From a checkpoint of a small segmentation model: trained on Sentinel-2 satellite tiles (TerraMesh).
Rows from block 7, named by matrix and row number. Rows with one number belong to one channel. Each number is 128 + 32 x the weight over its row's rms, rounded and kept within 0 to 255. All counts start at 0. Numbers have three digits each. After the name is the row's rms in percent of the matrix's.
# convs0: first 3x3 conv (model.decb.0.1.convs.0.weight, 128x128x3x3), inputs 76-94, a 3x3 kernel for each
# convs1: second 3x3 conv (model.decb.0.1.convs.1.weight, 128x128x3x3, transposed), outputs 76-94, a 3x3 kernel for each
convs0.66 108:134144082121127093155175152136091087124102132125122149163121099134131125078114137086002043099112086120255141081102111139138116133136119122078114148121173134110115112131155090116129148154128115160189138080115094070110039015082129163071148225129117139141135146163152164126067000092103130095147223108095138108151170155110124122090073117107116112111132096198171171148125125081071100077060115143093075144148138124160173149156147115150136098106085118139157128093107106072088077076111166166125081123123141134129134077111
convs1.66 093:106095129171122079141116085174170184114087116162165125140140133087096088108115126156055146146202100162167151150087109153136127115133109113122129114088134146142143158141155131123145196201189169122162100121074095099088138075074152088142138170092173178138136105143122090116152070108126172136140187158101159139077158080116125141189153174121087137180150176109089139169134142186138159107191114182130144132161134141100141155130129152170089179147128136151101157120117161100089121125137134196148128111138177130179144085155
convs0.67 088:100137121139087102102112138089124097090133161129116109047070090166083136107105148105086090097101179096147164130148132125134115143120135201173101144176093128203118170146154122095110160164222114128143143136151134166127133157165163180145143096125107130144114163166121127121137106099083120119101095128175125175142160158133135106107105126106188187157211161140168128165153096137129110064098123070130158081172167117137168135152145090154098107124146140150122108126145125127133109100109070126088087057065077110100096120139
convs1.67 108:170149124177082110162128194103100122134115128128144117152131168090102084131093069125077139036137226194207109152157151120133098108104133099133104103077124092128122155086147065114145143144162129121137141077143148131189157136164085147073148110096107136096107160090120122112109138136183169124182108069127094092117154137087091133123133134026121136126152090137148146114116137130091164119118160157101158115111156129090130114163145185139135157188167191135040194140121089077083143140143196162169095175121133126138137162113
convs0.68 107:115124136069115178099124131127087100095138094102185122076092125112105118097162142082119094077134173096132132134080097120132108153133129071113122137155145171054078152070149096102140095138116115129107100082121131112141086061130088099159109125194168135121104150167178098074088103155096123170143171132095081100101084255139100205116083106116075151136157148135123184140076156174112136149099107143186145137125094145130098076121115151087138133084137100141162095139125142117116186103140153138150090125147075105095132170087
convs1.68 099:133174124142218161119124127099119110112162107135142116160100147111112111118096149106174152097152100203103170107122105089118095141157142103118078139132125131108159098090115136103148155164151147146131116134139095165125087074133123140127127150149162149157123150162154109160089192107138122161096106177151151109118158180172154186099113104100101101130114098056120074024157140117099141137093125149122117086210151090200121127117098147166105104154130134076123069123147158108100050200077074105137104174124145146129137127146
convs0.69 098:058099084176167201079137055135102186154126161162083102168126125100118090132068116090117126125115109107118099094149149135118180135138181120103152170128100186095147093125164170131170136150128162138157137175117156116102131125165139083110144100115126108102149152110152142123130105118091153116135159156089181096115134161085135107103120141202134158124065080137181139117119147151129097128174133149158146203107148138111157140121160120141104071105098079102112119119140100137088166059235164135118161163140132110085113139152
convs1.69 104:165183159105106110099129147067101117140131128155132139115108093191099105133162167177137147196104138138107218094113132086151119092122162185110127129129099104090157137143149110089065189103161125122057104091081059094033147161112189151193124092141145126144185077155141138116115129102100098183142138154139172154146127207124149187159145143128089095121100114078100095068119158087132100056155134145136168148132114074161132148099067108079156122103113115143114088095090146127095084151075129153127146152141136125146112107091
convs0.70 132:105135137060094139093104071076162105110099137124120133171140109116125143141170130145054146000000230056000189131137114110134128071112099097118125138144145161172106129146134092110107110109092184131174134120123108130087119146131031038189120107147142099093068071098109053086135087141058032190124085142078169172121095137080114154108103136076095219108143161117122126105146114097126099130147133062126136065107146094151111113186146077112116146137114142137115139132120141107150086104146046097086132133180154180167097110120
convs1.70 094:133155109149145111127153166169156165130144124140137139143134093150160124180078096122162130048168192136147108133156110098153097166142147125158099156138141069144129107135133107144160103104107139139101171112204152123162102123106105161155153124100158133101144150089158134138136118142122228147086121118135126072118149131109091181155097160104103117144119144141160188111164152117180170072161149148120124143152084142179113105224170106111144103190114205159152193152121130135203118196141132160170126142112159071085135161128
convs0.71 121:074106062154153109070139160116143133129145138098160127144122162107147143077149079111129131137126115089115093160083079114133139128131067081159047133124112170099162137143145149169099116143120119108107122131085128107144122095097127135100130120169107140111086196089131093094113156090098114133111125128087154106129115098109168119089183125163075178125062113116164114184133165069148080105154150130173085117160111144131126150065138093148154151135119146091133082132150111073151093143103134109100126085161078181088117100132
convs1.71 093:114071121108123112138162203126073173097088131115131123190114146109158190113128123159109140134140157153165120104085060074153097109130126094170113148141146114134100128140127069055081107135101138099107095154140119157123181119205093104152188157105091131111138171115116175075088102145100099108120161139084108105097109116111185122088119050132158111097110096123116112100110157180118131173060094164087107129107133124117158156191155113141119097122091093140121156140150108143143158146125115155126080171148158067124140152155
convs0.72 107:111150111078059094145183170139109220149153178083123102094108081188118159149088118115099071147122090173137123116136131087113101098117103058081078154124129233190149115114132141122113070138098135151154152099110140166116103141090168155121128107157106128075121169128105140131139126206106107103090119105117096075155148146147121130165087106137113120236173124119115081148132141130149131176131237051075108050068104111100129127136133169112135106130115093127151167131122161117118162127126082125130110128088136103135169113142
convs1.72 096:155145125198173166104149117125169118083093125098098175115164099154103132096115146157201186164090161129121206092146130183146165101128100130081077116115083168160135140068131155170140081083115099170106125094104095108094154121170143181151154054165134102139088078092176121178097165113202066201129113120146213165166131151161141119104143107146133095137109114098131117125092115069137070138172153135127103077130134108150102115151183164144145120133086150114179106134143113127112142130112150122148077183104150115096050133123
convs0.73 092:102142122188155163126081167062156105052135227041160091127093091134105062127144130165129134129092110116149143130148097156117110114132120106145066088140149094140146121104177037085164094090136104129160097121085092105120086126140109136081140123167161121090130080091111143130132115131113131134136110128137118094101141094168117140137185175157144155110120102115172071171206127145156152085085114130125132084114107101099137125129154135132127165186151119075064143122078062125114138103167126158127096085103142077121130141163
convs1.73 107:077067123131109106140158176138119122051068145165144174150112141145085121143173154130116139101102166116129077140115101141125129159127185134156153129163191104122111094113090081124092153089170116138129159161186099126178127102110117132205105094147113110124167171108114092120122066103107063175114083112100135121164124123114128122140089154109134082166119134105124028096100098149114085162128174134091140089157163105160090131174184158137139127179155138113148098106139114159088065125152152144150118081127130172138139093110
convs0.74 108:097179090071101161105113067100085093102140104062135106143078121107111096177129101083170135102126100157130086143133089123170142133133110063113164141171080119173107108156082168168111230095136175096062119130132144150153134099115189108096131214163147164161088116117121090161118136170093100135096102114128107224056102056156114104116105114193136131166122103123119081200058133123097180131106128113148136095152168118172112142181109157101148083088107152099124139076155098120110088092149122087092088132092131152125175123065
convs1.74 102:137098100131132150085132145156140141137168120109135161110173121136129179116143096119147160077172088169149182144129105116134155142143109124137121071125085159119142127151071130111125126137109097129056112105114160138148147096096158132117164164084141144134067131175096104122092117079192111126127073187155123105130162119180142168125120089121141093106111104092121099106111072117136080113123147223098145115117080101148106143072139213141119124154064114135107135126129110128099091120175073132140175115106142088086178155125
convs0.75 114:097083119197096190097096074062099123179165188119089156127120117096126114163110123114113118137136116167105100142154105084134082135119109146131143102122118149197072099137148111104133120109124094141128126101122157117113168089090178114101145071088099100166177110162179044199199144105239120046186083060079170136148102144104127122089059104133154116087168119119149167109142141174147095089135074160161171111122155120109129173162127093186072107084148132148124141140071072118103162109211118094070162103104106123104175084164
convs1.75 090:147167077129175116138144203123139125139111114088093133105154134105088100101109112126188092177152089153066146163123124172137111184131096169132149142182114096117127137125125133110038184138131136117130065142100159092096161187130252188083069154110087167148121132173107120162181160110101102081237169164140130103067184133106106150104140135094112103124160132124089116119165032077175127129155168156138136150132138190092095210182142073137136083109148080050142083109115061132085069144117116154112146159142131128140152148187
convs0.76 096:181116149125158080124143117003048150140095155180168154142072130173134120103016100112129132146121139092112165110109153115121135087101095092128164101061122080168175148049149119124045187137141145057121171098098134120089122167091096181072115222145174149092167129146158149161114089108140115157081133078104157077135170137104131179136147150106111119078123090103133099128138099142137133157129123178128130082160071116130096138136117147120108145087091119101111181117185107130124153096093111084131146122091110090088148080148
convs1.76 101:144140133103105132147136125132101134119088111162117124122191106135146133069107161091168081100137099125110138138129118150135114136150094170143125210214194152155150068169088078148079065129093180118112166194127101145122091160104157142091160117086110113111144092154124129098134100129127074107152141120130155171164141168142145158084147125032086115165073131129136089113129130143118116103141104131110100119142085181162108108121124142092118113128091138127087137166138099091091138123107144108135096166086107109133148177166
convs0.77 080:159121203107091109059130171185160105092131077125096127104104136071126140132059127091168164138190147117161129121133121174106120159175121127146162120110204166095245167139118122099153124117182074080075164086151148138125093124114092086121138146116164114113122103160119173141136160120143147138087135091167123143132164107150151137110100092135151162187155159147160074127127105123146155116109126120169114094112111077130141152133138098150125171136157122105085093123051101130182127154087151164125108116123080046081139186147
convs1.77 109:114111131110103146076088122168146150118082174197112117139173112067096127109091060149107080184115170153138074153115119146124125126132108104080150101103155111110162146092156148125160125123140060089102081152128123052193149072167098123150160166118110066136079131107172096128174112149126132106058119099151150154116135119148091112112132162113085083126115154125113101138117107116091145124151143108134157150135084127142129131157201164113139172122133108123128165118101187113121136152093101085153111146128198136168138148171
convs0.78 109:103114174114067152076125128080142125125135125062082115116136120123120206077111144115118099141142122095140140105118127147083064195209046149148154095104061175147118109106070137153067173156121148156147144111213110117168145120121122108121074114137096117135150136128096068114138126180117162158129117108062173109203162110125081139129112118156154116175222090060087132125146067158158095121144150129119096089129160169132123129128184187086173085128080118096120135166127159142097167082148147122096128113134158146121122132124
convs1.78 102:131123144127136125082097110153109132138137094093100155109132124139143110100135195149093152154162146070093099135075073170166122113119153138126114096124119130132132157176110157126127116182158064159110086131115098077096168131104123103116184158179127128106130100129141121069065101058102149129123103123158100118137140138143126126130118077086102147110116100105121093174097086112145169097090129145157101165150120080168113097068120175175108091145100212123085165107123092139033135144115120160142142155068087171137175142173
convs0.79 107:131102188120107126142162143090133109067098115121225155131165162129147146095174145115115112122149101110145099151095080155078123180137077144115155102144145117125097087146136097167094057104119131131123087121214106048155163173148105135109099080098152097109131070139132137109149109134114106105119131100071128161164175160119125118092083049167140131123130140125094078153110106163083165109139083119141117067122125134095109147081163092091123120103125084097109129107112094070153083103114147112097202111160156068156115071173
convs1.79 092:141115162168130114188180167069103099122130146121155130124178144154147112119111097127118085054155118118122145123087118137145111145175152127151155115134100108169109098112084156143190140066149139137123100178168123123134169127116105103096099091101174136159138144121141146110128191131133134126155118123142148123120151117156077112101141094114129092132081054096143119148113100141055135081144148148107150172079110113150138118206148136080123187123120150090158090158147073102139116167132114128143107082108162153050112120068
convs0.80 121:098094150102085097146136078109152184170131134121146136136061109108156081130142130105107082147197123089131108137118150150132120078158142093157132118103187197159103133128147133112108150132130129098115171108106115166115130081090117126128134129107114104045167177113099113161107161159141139124117124119115120132099083142150128118174123075162183166073077139101124150122161120200144130166128069096154162132095133093104110136078064169167145160109158123138136063111083132114163155170123118117116077168069137185132137227107
convs1.80 090:098154129094100117071092081081108094089104120114120122162139125101098105120099055153110124152082178100157153103122108089105115135129125130101098105104088105088123088153107134106121125170118140089104067203101096083105128115133139097107095155116166115144136106134160159153133112119167084154100149169140104171112101165131137111124151111076125149157067095054104157122090080097126130148118142130167125132122099158151045164127111111191184078131089108135108088125186097133135159136122162126119029137115150070174122084195
convs0.81 091:084116138108111121151137124116177137092136120152174192092121115141167207113118068154135118129206174124163128145112187123105106125099107145113179129141207162115127140109154135133146160158133122174153093106132115142139115155151123215113185135142158097158127136125082061096145130104138255120129182129142151179138154176100121122111207165123255173130154090133145137126143131154158139165130142137095128148135137145128150149094098163170167118102112131112126127134138155152137081117166064132098095096120089059115106098098
convs1.81 108:142063107110068117091122087125146147116094123136093139127130119134079115143105157164089121167000175144169157119129122147122146127092111134141114110116100169125153161190122122114126165151191157120104159111192140139124216076112148019143174123138180129144096086091136067167107086112203000138119189123148135162115156143145145120141147116130061138150118143112110108100016072151129144126161200139190202113071063108126127082085097136149120130089143115108167144099091136125146143108142149139110116207102132036138129123110
convs0.82 092:130094098113082066130150117075114116120168138077181148113128159155133115122095141118121148134085123126126103178124121142128130135104115145138101140097187105162194084175150178176080176091082131127170086102139128088137056098114106157170068105139141090126133179149110139096100146181099118089128145146131096130159138083074134074136140157135120169118104105119128124110105156139095117192198131108147114153090096149158137131114079093164123102110149114105121070103131128154111146169098099086192114159173128140176149122117
convs1.82 101:148110156199116135132058116117113054133134112120167141142157166164135141066102119111125165137149136122104090198157107172167138154151084076156155127091125146143157117127105128108081136137143151160100108129123104105113115131113148154125161082111129105185148104131134146168152091126099148115188118109191137143171116095151146177113144131132076111102139132099129091118079142133152118157180093116118124165045118131039119168165055142147076081096148124204126098093111106121155140168067110083122123136163105135160146158115
convs0.83 123:123126132147075072193117081151181060172089052143102107124118118110134156130124143138096098120142139126158160127107173102118140114141075116152095126143103071143104180095186124127123073108110102151152126069122114074098144147167155114120157094115083158192113104077187064080107128119152107136179138090106113100131146142091211134141151104151137095122107077089148151158167110155088067097132134117149190118110124069148148089178171141069084169129140153101115163111110166149063154103072142136133172058165169103112147126099
convs1.83 090:120132121106148117116160118114127120139151161131076127101136182162164124144175119133150128127134131077107160126107198132103168149111194107125102134143133116142121115120102104140134101161070153148146117137149177158151080045093109075123050073116148193100132165104116155087163180092074179133149158142141195105077140139180139100129088118091136125142097142182106174122161109149143154078106094061077113098118100157126177147109211063214128139174149143047128114188148097127148165164082112163092144116168089159106171196126
convs0.84 097:165079082153097119137129192115138103059124111127174196130126126183178109084102108133131110099150157132125145140081119142128153110085100123112084084140156099096126124178175140142187099113121159123128102173107116132156094177146058169191118084166127119143094152094099100115126158118117119111135138124132090115129167171087115128126129167120144142081101157168100058154117147157044132133106131165160103141144165085170052098077106159075097120141129151129121100095160144099065161136054135121098153100093133141175144111093
convs1.84 102:138129130199073119145126121121140137144132155146123108153121161155129121098121201124117112142116068182090163150126095108174128124148108175143165111123143134127137162137153079097099094124171109095135093093150103117109109154114107068110142100127141112135127168108103123176098154086131100151153128129155172226106099109143122171076168114123143118091151117102147110128134092112141094086107085149135150116123088117142130134116107143118153097118114088115134095141121139125103140125111136168123164081156093145092032126180
convs0.85 104:081149135116098108097119150129106073090162151139147140115082095152130126056158152126105122111129136119094127116148139111080091104103085099151062127163176168106124149168115127080131137133120085091102096134125064145171136120075124139124151117185142133153114165218085171105105129123112086122122114151129083131134219077073076095169185108140140102140141061159115085197130137121098134138165102112138149111145049139116126090143113124078148200122111178105123092096119138117124129153110144166111123146111112144126127142139
convs1.85 096:146142159170098148140148128100119129098094114093162151151116227150156188129142115113153105159118104150134118155153180172142170128127100145157191139165132186152154146138166110103114174065100105110123150141111123130158112184146105113128144194122111109175157157098092109122099111120134129096129082141203123119146127123102118131119073096109129174152102109121158068100139113112132111090139161114163089117068108124136096146125143120133066111137125145134064096081044137151172153129073115098131156085124086158115185092148
convs0.86 119:114139087119139112102102156113124126131105110168150117111116196157124109104135113106157159196022015176065008165136128115098102103124117081101122126140130133096153142159136108100147108101119121161124161125161082096130124132171126061075124120146137152155123100109156126078114188135181047024156081100153126178125081103145150139167121119202021051115096086084104114138103099143147126147137137151095055171115068127154115082135098098121129105098124083107121116104154161177164154130106136090094153116115112118160123137130
convs1.86 098:130128134169185113136099081109115101149131129131139135122059205092145117084098165111140117185136099088102165131124135134153144131116136131100153120093149135130168129173116174122123123111073178082163096165170115113165063101098128170105090081126072160135101175148094124131100148119103205140108105123084164115131130090096099143165109104126119110103143076097141095112189083140132137224146168177170171138144137129117192153126140096130160178176119146144153124147183198170156156128109146081081115125049018060088100120147
convs0.87 090:066190121149170118112132092097121130159148178104132104111120100109093185097101102144096135121123143119139112186083128121130124191114087120114164085129142107192038106147135164123155091134096182079150126124148139110060146170155139099098139101140131104079229136115120087101099138169135075110142159161122108123139139133188152189087144112164173186147130106106139143127102123143095130127117122141152180139115157125138195141082125118189117168130171141100154120108105128117077124119093119102115150145150110112144125125122
convs1.87 106:147151143118040175188097169121121117180130132096091134093132175075105155153157177149132124096184177087099118144128115145166100149136102146138169094158143121156147181106129101115080172122144176151110123145122188132140164149105142221193105068147086133099168082108138140104092073088109103126119062105194180187141132114139090065100123080111095109170140157116133078135119107097080132090170170143183130143104147107086184163110145062090117088138108063179107130141068139126176135110119179121135165141160117141167119136113
convs0.88 089:114083041172067041185141176111101152107172126131111098134105145159131137144177098115155079156172039143133163147129105158132137095102114170119121155166090137155162126121108134116121143097081099121210116179176122101083079120000112135079092118127116160195098097094097065141101190064141172037115169140140159191149173168132219185098168089140138108121104135082152172101122138109104125138079137138133129115157103084143113078100080119167132135152101114114160119093118087112152088153182121120059117101160132088184080088137
convs1.88 107:121119117184106140179099136116148121146076132140101142088119080136138140083099170086095136209109086173153188139147148141130155133122110133129175139122123152131169084205085132142144149136141175122185116065133132116177121126126205085107177080097167110160148131142151070165114117087224107152183135133125142123104152081144112119124118126151134141104142126066080085142103120155086080168113118144126196117066099104139159153152107159145092162155144150101128091085098120120112139105113131143128143158145104099128138127140
convs0.89 090:115144138066131093159152152130082119085139116113080136168109111127112078132097093152130143104172101119146142091127136092129142047149166183141025199205150059086153106113128143123126158114080101114120102202152129095108106098178141093105175122127076109134151089137103130102108133147103160125111129129188147112144179131133111122124145129118121116100099098099136082104160121137138147116112124162155081124158112069206171064187168107167177134083099082081118115113142139140108125113158119131151105138134146249151121124165
convs1.89 102:142118173152099153191162165095109104172095113137176095110114127132101125165170099078093191164033171133126149135129145170121149086159108075100133127106122096109179061102031115137146133097161128163101130059164109130167118066132109053132167106150175188111170183137139147184117127090099097142094127117161100148117120164166151057121136125134145106131144140115122086068113127116081090184123163161092146165152115076118177118068172125198147107113137141126158110094099121179126097147092162108147151103093116124143175072183
convs0.90 083:128141149161139168090151099085132181098135202119120085138078087157120130116083083124081101108116164152139116101120113151133140052135083160235092146218162173190188130109138116123147112132127111145107130116108155140147090122143139127111070131157142142138085101071112147078126142088140172137130129118073049111106122154071093124139147150150192110119089114096128060105107111092099132114143110129131178133151083122092124097107131109079074091088099097125107101096138130100160134090129088156107085071049129061122094145096
convs1.90 098:092121147091090114201117163132120080153124166096118109141187130102132116112217159186189124176136153156155111139138163153110152155125151183158164112120158141104143094092074138157144134088062141116134137136130117114118132190192134052165105196153156119116132141077117101164173142125122042119127089108115116134130170110168157127112104106113108176103067124102175131094104113136166077108111105098098197149169120151228139098121168121105133106141123154170139097174100086104108130135139103129130157154146093175079097114151
convs0.91 115:178124159119157105088126140146118110113130160160110074104098135132137054124115126093143109150066139127081118122140104124163133176122158128179054121077251101107095145138089105093150160125138109142075186148139116125090135091130104117119147152076090193088154097162117091165158150152125119164164168143131124112120124113095158091111140113126014148130159162134068120085162087145121095117133077142165097134131122082127088097143127164122126143106153095085178188105150115104118123100075109136111111115120126107093136141128
convs1.91 094:161106181164135120138108072080071076156092146164101139091152154085130108115158125157146123154115156126182165121125130104113128129140113123164105149143195128142117134150161117073092130101093113113077094066103136126134182161139184136114143083130059103078117140135116136176099099117127118157116093110073127144149129130154136104134126134116112089121100103102159121127104127159076130097105055120138151180122112083130126121128176166131156156135091127182158116089095100143084107170162137127110155150152143166154132122127
convs0.92 120:181151129145151114139112104131143168079116129138102096098133124143097095146096120199221142134255253072000052152127124117116117088112130170144119153153142116118133142151089127149122132142181091078071146152141154173156150202121102133164069016090152137157170178138091097093172197126098138199090000056175113080135140114122114138140164117104132102124115153082077068121090095126139154137146147119135116102124173122071070173154126143140148112116119128130098129132134111119126181165157110147141109126089141132127104147108
convs1.92 089:174207129113088072105135085121175109145140124125190161110142089092049084138119121157219095166099171102116115131129117092132117102138123113128147072088117118131124111131132168163188100120108145167160154097148147161185156116147118090103115085079117113124173115161147061149165205109158161156112086116143131167124151100107141134133153159149119175145127153143146158121198137192100159146103155085132104111222097183174157076104082133130123132089137164131143170130142150187190107136128163128184083075140159146137131112164
convs0.93 110:098116109143111141185092099128188087167089182166117138109112092104119098166102091099084083096108106133120098138161213094134180103104143158134112116173133119122121114180135137150138082085128097142138084081135105149116127100120110144154159123118165136071118089161117130073133126173101126114168103106166094186109158111161092153127101081111124118105158138128145114150137061141110163164118136129126144101132140142118137142156130141081166159160144099104178161117099116110155127153147064137088101143088113068097087097115
convs1.93 098:098142143156160122111173144117158135129129143053106119169163113118118129129118166099153104154111197128112134147137127113151180066113097115125102133157132173137149151129123092115102090097118110128101117160128118149125181143155152141154145142144113100088168108142104078128100124095145141167184164142088185123131150196166128152146085139141085094132137127153125131160156148130080086122106148060133119107117065122180063090089165095101032163124092127140170103143110119142090097118140103175114162114118120112104145176182
convs0.94 105:188132145147134140131159168095079138086125146127147142161154122156175111142108161113086137114081113109102113123137134187125190083117178116074065113110095117062037135144121098152134133076126108150112137097134140134187153105144133129131116169126128148165070112148153145109133119131163134128122139111160131193063102102100152171174045096172150145120122166093118119145096117068217136094102104135148157130169089114132120121146091107102167135137124125169074124124144092148122106151089061139078130158089105091137154184150
convs1.94 105:177160154154108129144086081127134097110113136155155126096174114134094160114168155119143168150125142072079114092123164114098139129154121113144139134148159108107126140113170115092148142150171117133116153114186113090136063105137196122137111132137116118066124119167196095151132087133143124095108116087137139146123208075170058190111098089072098105130106178122132136129124128113065129180175162203130111101131107091104135049141136126133086162077147198097143115117111160112095110117116145140173148084106146156134129073121
convs0.95 091:049126102096184137193181096122130104126102147124148101155205118143097085121098103129119123145128156138127139082132122109093127097180141164114097120118174092103137117154099125162103165141119126159163103136130130152147166123119134107127136104150124126150063102103147157098155114151175090173153128136072125133141130135182155169140153166098127129064113091091142129107167054094150141139188168144145161146158156062107110103127123094140127111109111089158082131209154113126071097084070101114092099147142148150150107136117
convs1.95 103:155095156106087108131168118125103115142071136098128105112169110109115068134105098135151139117124090127058154121159082103165141126137182149125165103095158135113130166147125113091144162162190113121089129158193150079097173089155091128137125044163133070129130099159098109151146168138133114141131176159140128141183116096181126154142134175147064145141118123093066089158095082122103130151142151084230114130110096182097162064177101149126170130098097133109143106179126110133098093081105150119101151133129151133147140084127
convs0.96 102:134092106120130108127135148094196111113079125125174091058126145150119095122131103171151145098149179129162133065116085093147058125104099107130139024130125127067169131119129220144142173108084120126128082098145079122091093078074098103117084082150105136167089105132149133080136065047125096106082119135151133062128148069079119165113091157081153160123135073119146132145100075119118129189255138087180178081127121123162193153144143059107154103095098136121116117127117142125138136118125045195095105125107082086114053087186
convs1.96 094:106097145141153145095135142164151143142133128135155133096150119136104123156152138193163129123097139046098201163100116174135167126148152134130134139146105132143170130149131164170167158142154113134123112124119110128115095083114141147157140179138150169172144158148178185155134089136151126148129102124124136147077140083106119119129113156093123108130168172120085151163137138119155164143132175145047132144055102083138126139173126134087168125118125124137149196165123140155173076095113118141155128078150108111110079144138
convs0.97 082:146147077154147108132195110133083124116134166156082147143079074144150129134134099121130147110120144181142136189126118160149121094124127121154091169184145170124176132151149088131157142148109110110149138172159144108066099126129132115094142088138112171165200195119103156171128080128095087111090086162092104121091202131184184117133121188110143119148139115131127098098092118127092084118111092122133112157139115158169111119074188131090137147069158128118154091106112162105143185123203146156186147137090118130097124158078
convs1.97 114:094053111154128134125086124123153130171118139176146150140134155075128135122151111152065115174024124170207124128112109134131107139111108169130141090075097127119114169106176119089133162118131138132133110091136104096152110159109138129136135149154147103139142113111132128149112120137131159129074127111145066156132117164182133148162127118169137144097154108134120114095077122114146094104127150108154158164096090121096128095190117195137149153159186103142129117123110120113113103069106089086101163088113134135118132102132
convs0.98 108:161161135182149142091072159117186146154139130091131073102149101172126115136092125128102125092092107087142145136131134114130127104131131094151125117130123130185180097111141124080095125122128089092095067147112152212119097096120101078104166095206128071131148141117114110136113139119095102082132092119139114135063092101041134126091114146098128164088117122097096160109152120120150077145118130114137116154128141105120133100138093159149131126166124122138144124121093114134097168169132101085088107126109119125134076096132
convs1.98 098:093158141099130139155098144145115124127108124150129102092169165172113103148068121156153185120181126169105151124151113115108088129144115132086138133091125164117117179130158142119169143128162078105139127139094109107101149163117123107133097145097119131143088137126110193121118140168150120125109200178124176149139149079164154098135123117191127095142065115126138158131060131120146161141145141183115125133092129170150149106173083093151178167147140090120105124150109136183164130142098091130145142077116089104142138115149
convs0.99 085:097161153131173179093164118172071166132125184186091147132106164094150106131155139171146129107152166128131110081126123092114175144123194165062120073067204145116088195157126137133123198156116102072149120160127121139135123126101146068112129120151165159198128153140105108148140107121129123094086141105091172122103158098103101127173125125087087150156128134167147138122111139071129171146119124099107149127135114088085107131149129189086126092073127158097139151142128114119148120108132165136061165064116111166129095133106
convs1.99 112:165132173077081142121089128151135150122130170129108143157115186128101145119121149122190144110093114155150153144146126069128111117103115118115113092104128142151176149141098145139109129098105096147167139081119126088120107181121100128093123155153162108183129098101118144160127101121139075110104112128145104156124116041108081114147186142134084183170114123076147177080101150120133122086099128132132160063145107095148159078100128133130145132092130125152147142131157188145144125137122087100097156113173158096132138141188
convs0.100 096:117140104135152138123134158073140072109183069091145080051099108118099129065108135135166167136089160120109134147164125142162164166126158137084147133088117095082146168152147146137148224127090086071167201180134186159138083093137094077061136121136081067090099119139195141171117075129076077092081084103114122131150127157083054125106176143173207187215169099182189087163224142204178101164188077139161144178152147128151115146178166141233157130111127131111089122107116140147149144137112083152196178104155113141115121113134
convs1.100 098:087086102099072095090036086120123154129099123138142122116149167150114092133132140153102170177040102136123139161129102166117178145136183158125148126112163203126133150142108146100155118120187138120138161113173129140126111136073170135210089127131157146172117141113075189145098150104095133132158149127133134200125150100132153133171074172131109146187150116126124097165025133145154152114106124169049102093135074122123120086147154201105192093151170137145162120128177189113176105039152164126134157122111095111085137095166
convs0.101 090:104090101099080078096092098156156104071159103101184140117114102167111172126108096131130167142164181093188156100117129148093090136124112084092113101075094085095126060075116087090105123078114126142097072142140170120072111138126111111115083084122102121115094141130086092078153125135134099096129085098112125133148162095139137055138127091094113075098075094139132098147126096141062104090133105173194204148178180074140189097132109092084095108082145096085118106090082119133110122163100118127124155117147100103069135084099
convs1.101 094:169095140131130107160074203115113121155114156101121128132105073109114179135094135108090111132160116165166180157155157092156120156120200087155087113184133106139068100172118124134127083146161110108140132142135125114115129111082096108139145104133164084155122136126085136129151086137162118127111074133150174154125149117121155151108172168200102145158129143130105095088091140140058137066107128086081095115124116211183137107060140206114184186133188138195152060099099115139178165120176102112183133139135096050139195070171
convs0.102 107:055091123130150151144115148127137099173206134114152180067087099179137255151120146118094119136160140120127117097163062145098067158140085163139157185148181140084087085108050123143173088123068093155122109071095083155121089114154080104147143079125063103138128084136104081166088120152155122084109148146184187125136105108122127202112132148125175120083096131091106080186135150077144140119153079141096145166140114127175116104080086125143147153121151088151077092160094138083098133138166094099149069080128144117088096110136
convs1.102 099:088099099129114128173143181123100169144105129149106123182094112144146178175093096105125081127150116181132107096095063109124104119156107125129096159142137134091134108154161050095054110173171154120145075126175146141144112163140209120117162157094094150115140096121098160144150129143141101131086110148111087143090115096175123132125156118149106148144144106079108147132084100137144098158147143091154152158072125143111094199185124113150138129112102087113168106122189114126158085116070161153116099112154126116105115113112
convs0.103 098:115172105151160148091172115083147120150204213085188186122118153120130093166137146126133088126109121136110095109099169128131167101145189165141044137153113123120058148150132106111083133114126117107068108173159115209149187168127166164101225100111128122090145130105154137089175158182126139095126085112065088085125163141207165107164176119131125089144094099096148234110168201095107170133156207138158153146100133076134212119132156107101110131161153091171152106144169156176113149184170098145149160098149120122105078146086
convs1.103 103:150139074154130120030032039118092156104111125152173142151091128131078095183117107117074139015093092071158124071107131139098125090145135138143136147108122140092161080086126114153096139128099110108104079116089110081101063101127165180119157122143172146125154125094193120117119213116128092102160074129089111128150075128162136143115114123153121157194052111105130134096086150107128161086125150103106168129064110120122093122123110077074162069133143187130067107088154144180182076127096136044151089118162113136104112087085
convs0.104 085:121115128175115156203154095151172079146144104139142152174123150186135057192126132123159130187166099147166126094164107106145088085120180099084166113148141050066114094084151179100170114104172091189115096110109073144140129093133159123140103125095174202138096136146135157124133106127127106103122119098170134087176121100118147092131105126161157125090090089203157139120180118143104099127144189177120125097129127135124168084110115100110157182133124134125115117104091177125123162087163115072105119100139131129067091074106
convs1.104 114:121110141144079105176085124145158139133109114141098152142122111190141099075144165168111137134093061216183146140122130138107129120108131104098130122118120120113153142113178126080120142065166140143146118106108099112125174108142145147107148146135145166148121075130147105134136102086093160097111125082120142133133088160164067170115154125161143145101183138126128132129065118132122104115135159119164144123172093145111159153115114145136074117081147138142085161087143103155146111107057098122120105146085111099144161110166
convs0.105 108:142155118135129106102128145190151149122114175125118049098075119130116102088186139094095142094105123132150137119144075126133163073138147157167142138062053099113152121138105157167127120118107117145131181127180094138133113125103162098153163144135138142125075127100073154088140127100100145086095067110092118137127137133100172094131119114155108133107097118098115112112129159138131108115171129124140124147141106122155092088138137144108105101116141134096083100125161088159104102122084113097071076131067133113077155150126
convs1.105 090:107160095200159170107136134159125137149126176142132141124084125121132141077095105171122123129116127107087179125142095108109104123151098133073113139144098108105115133141131150128128090085116060105146174204123141147159128139119117144140118119080053127125089191131075211140138116137127133168157140129099152120176124202152142118155054148116144106140163098095129118162126178140167102124106131147080080146057146057150095137151152164127118092162128153121085105152163113071113116114139147125188176129117152167168148139149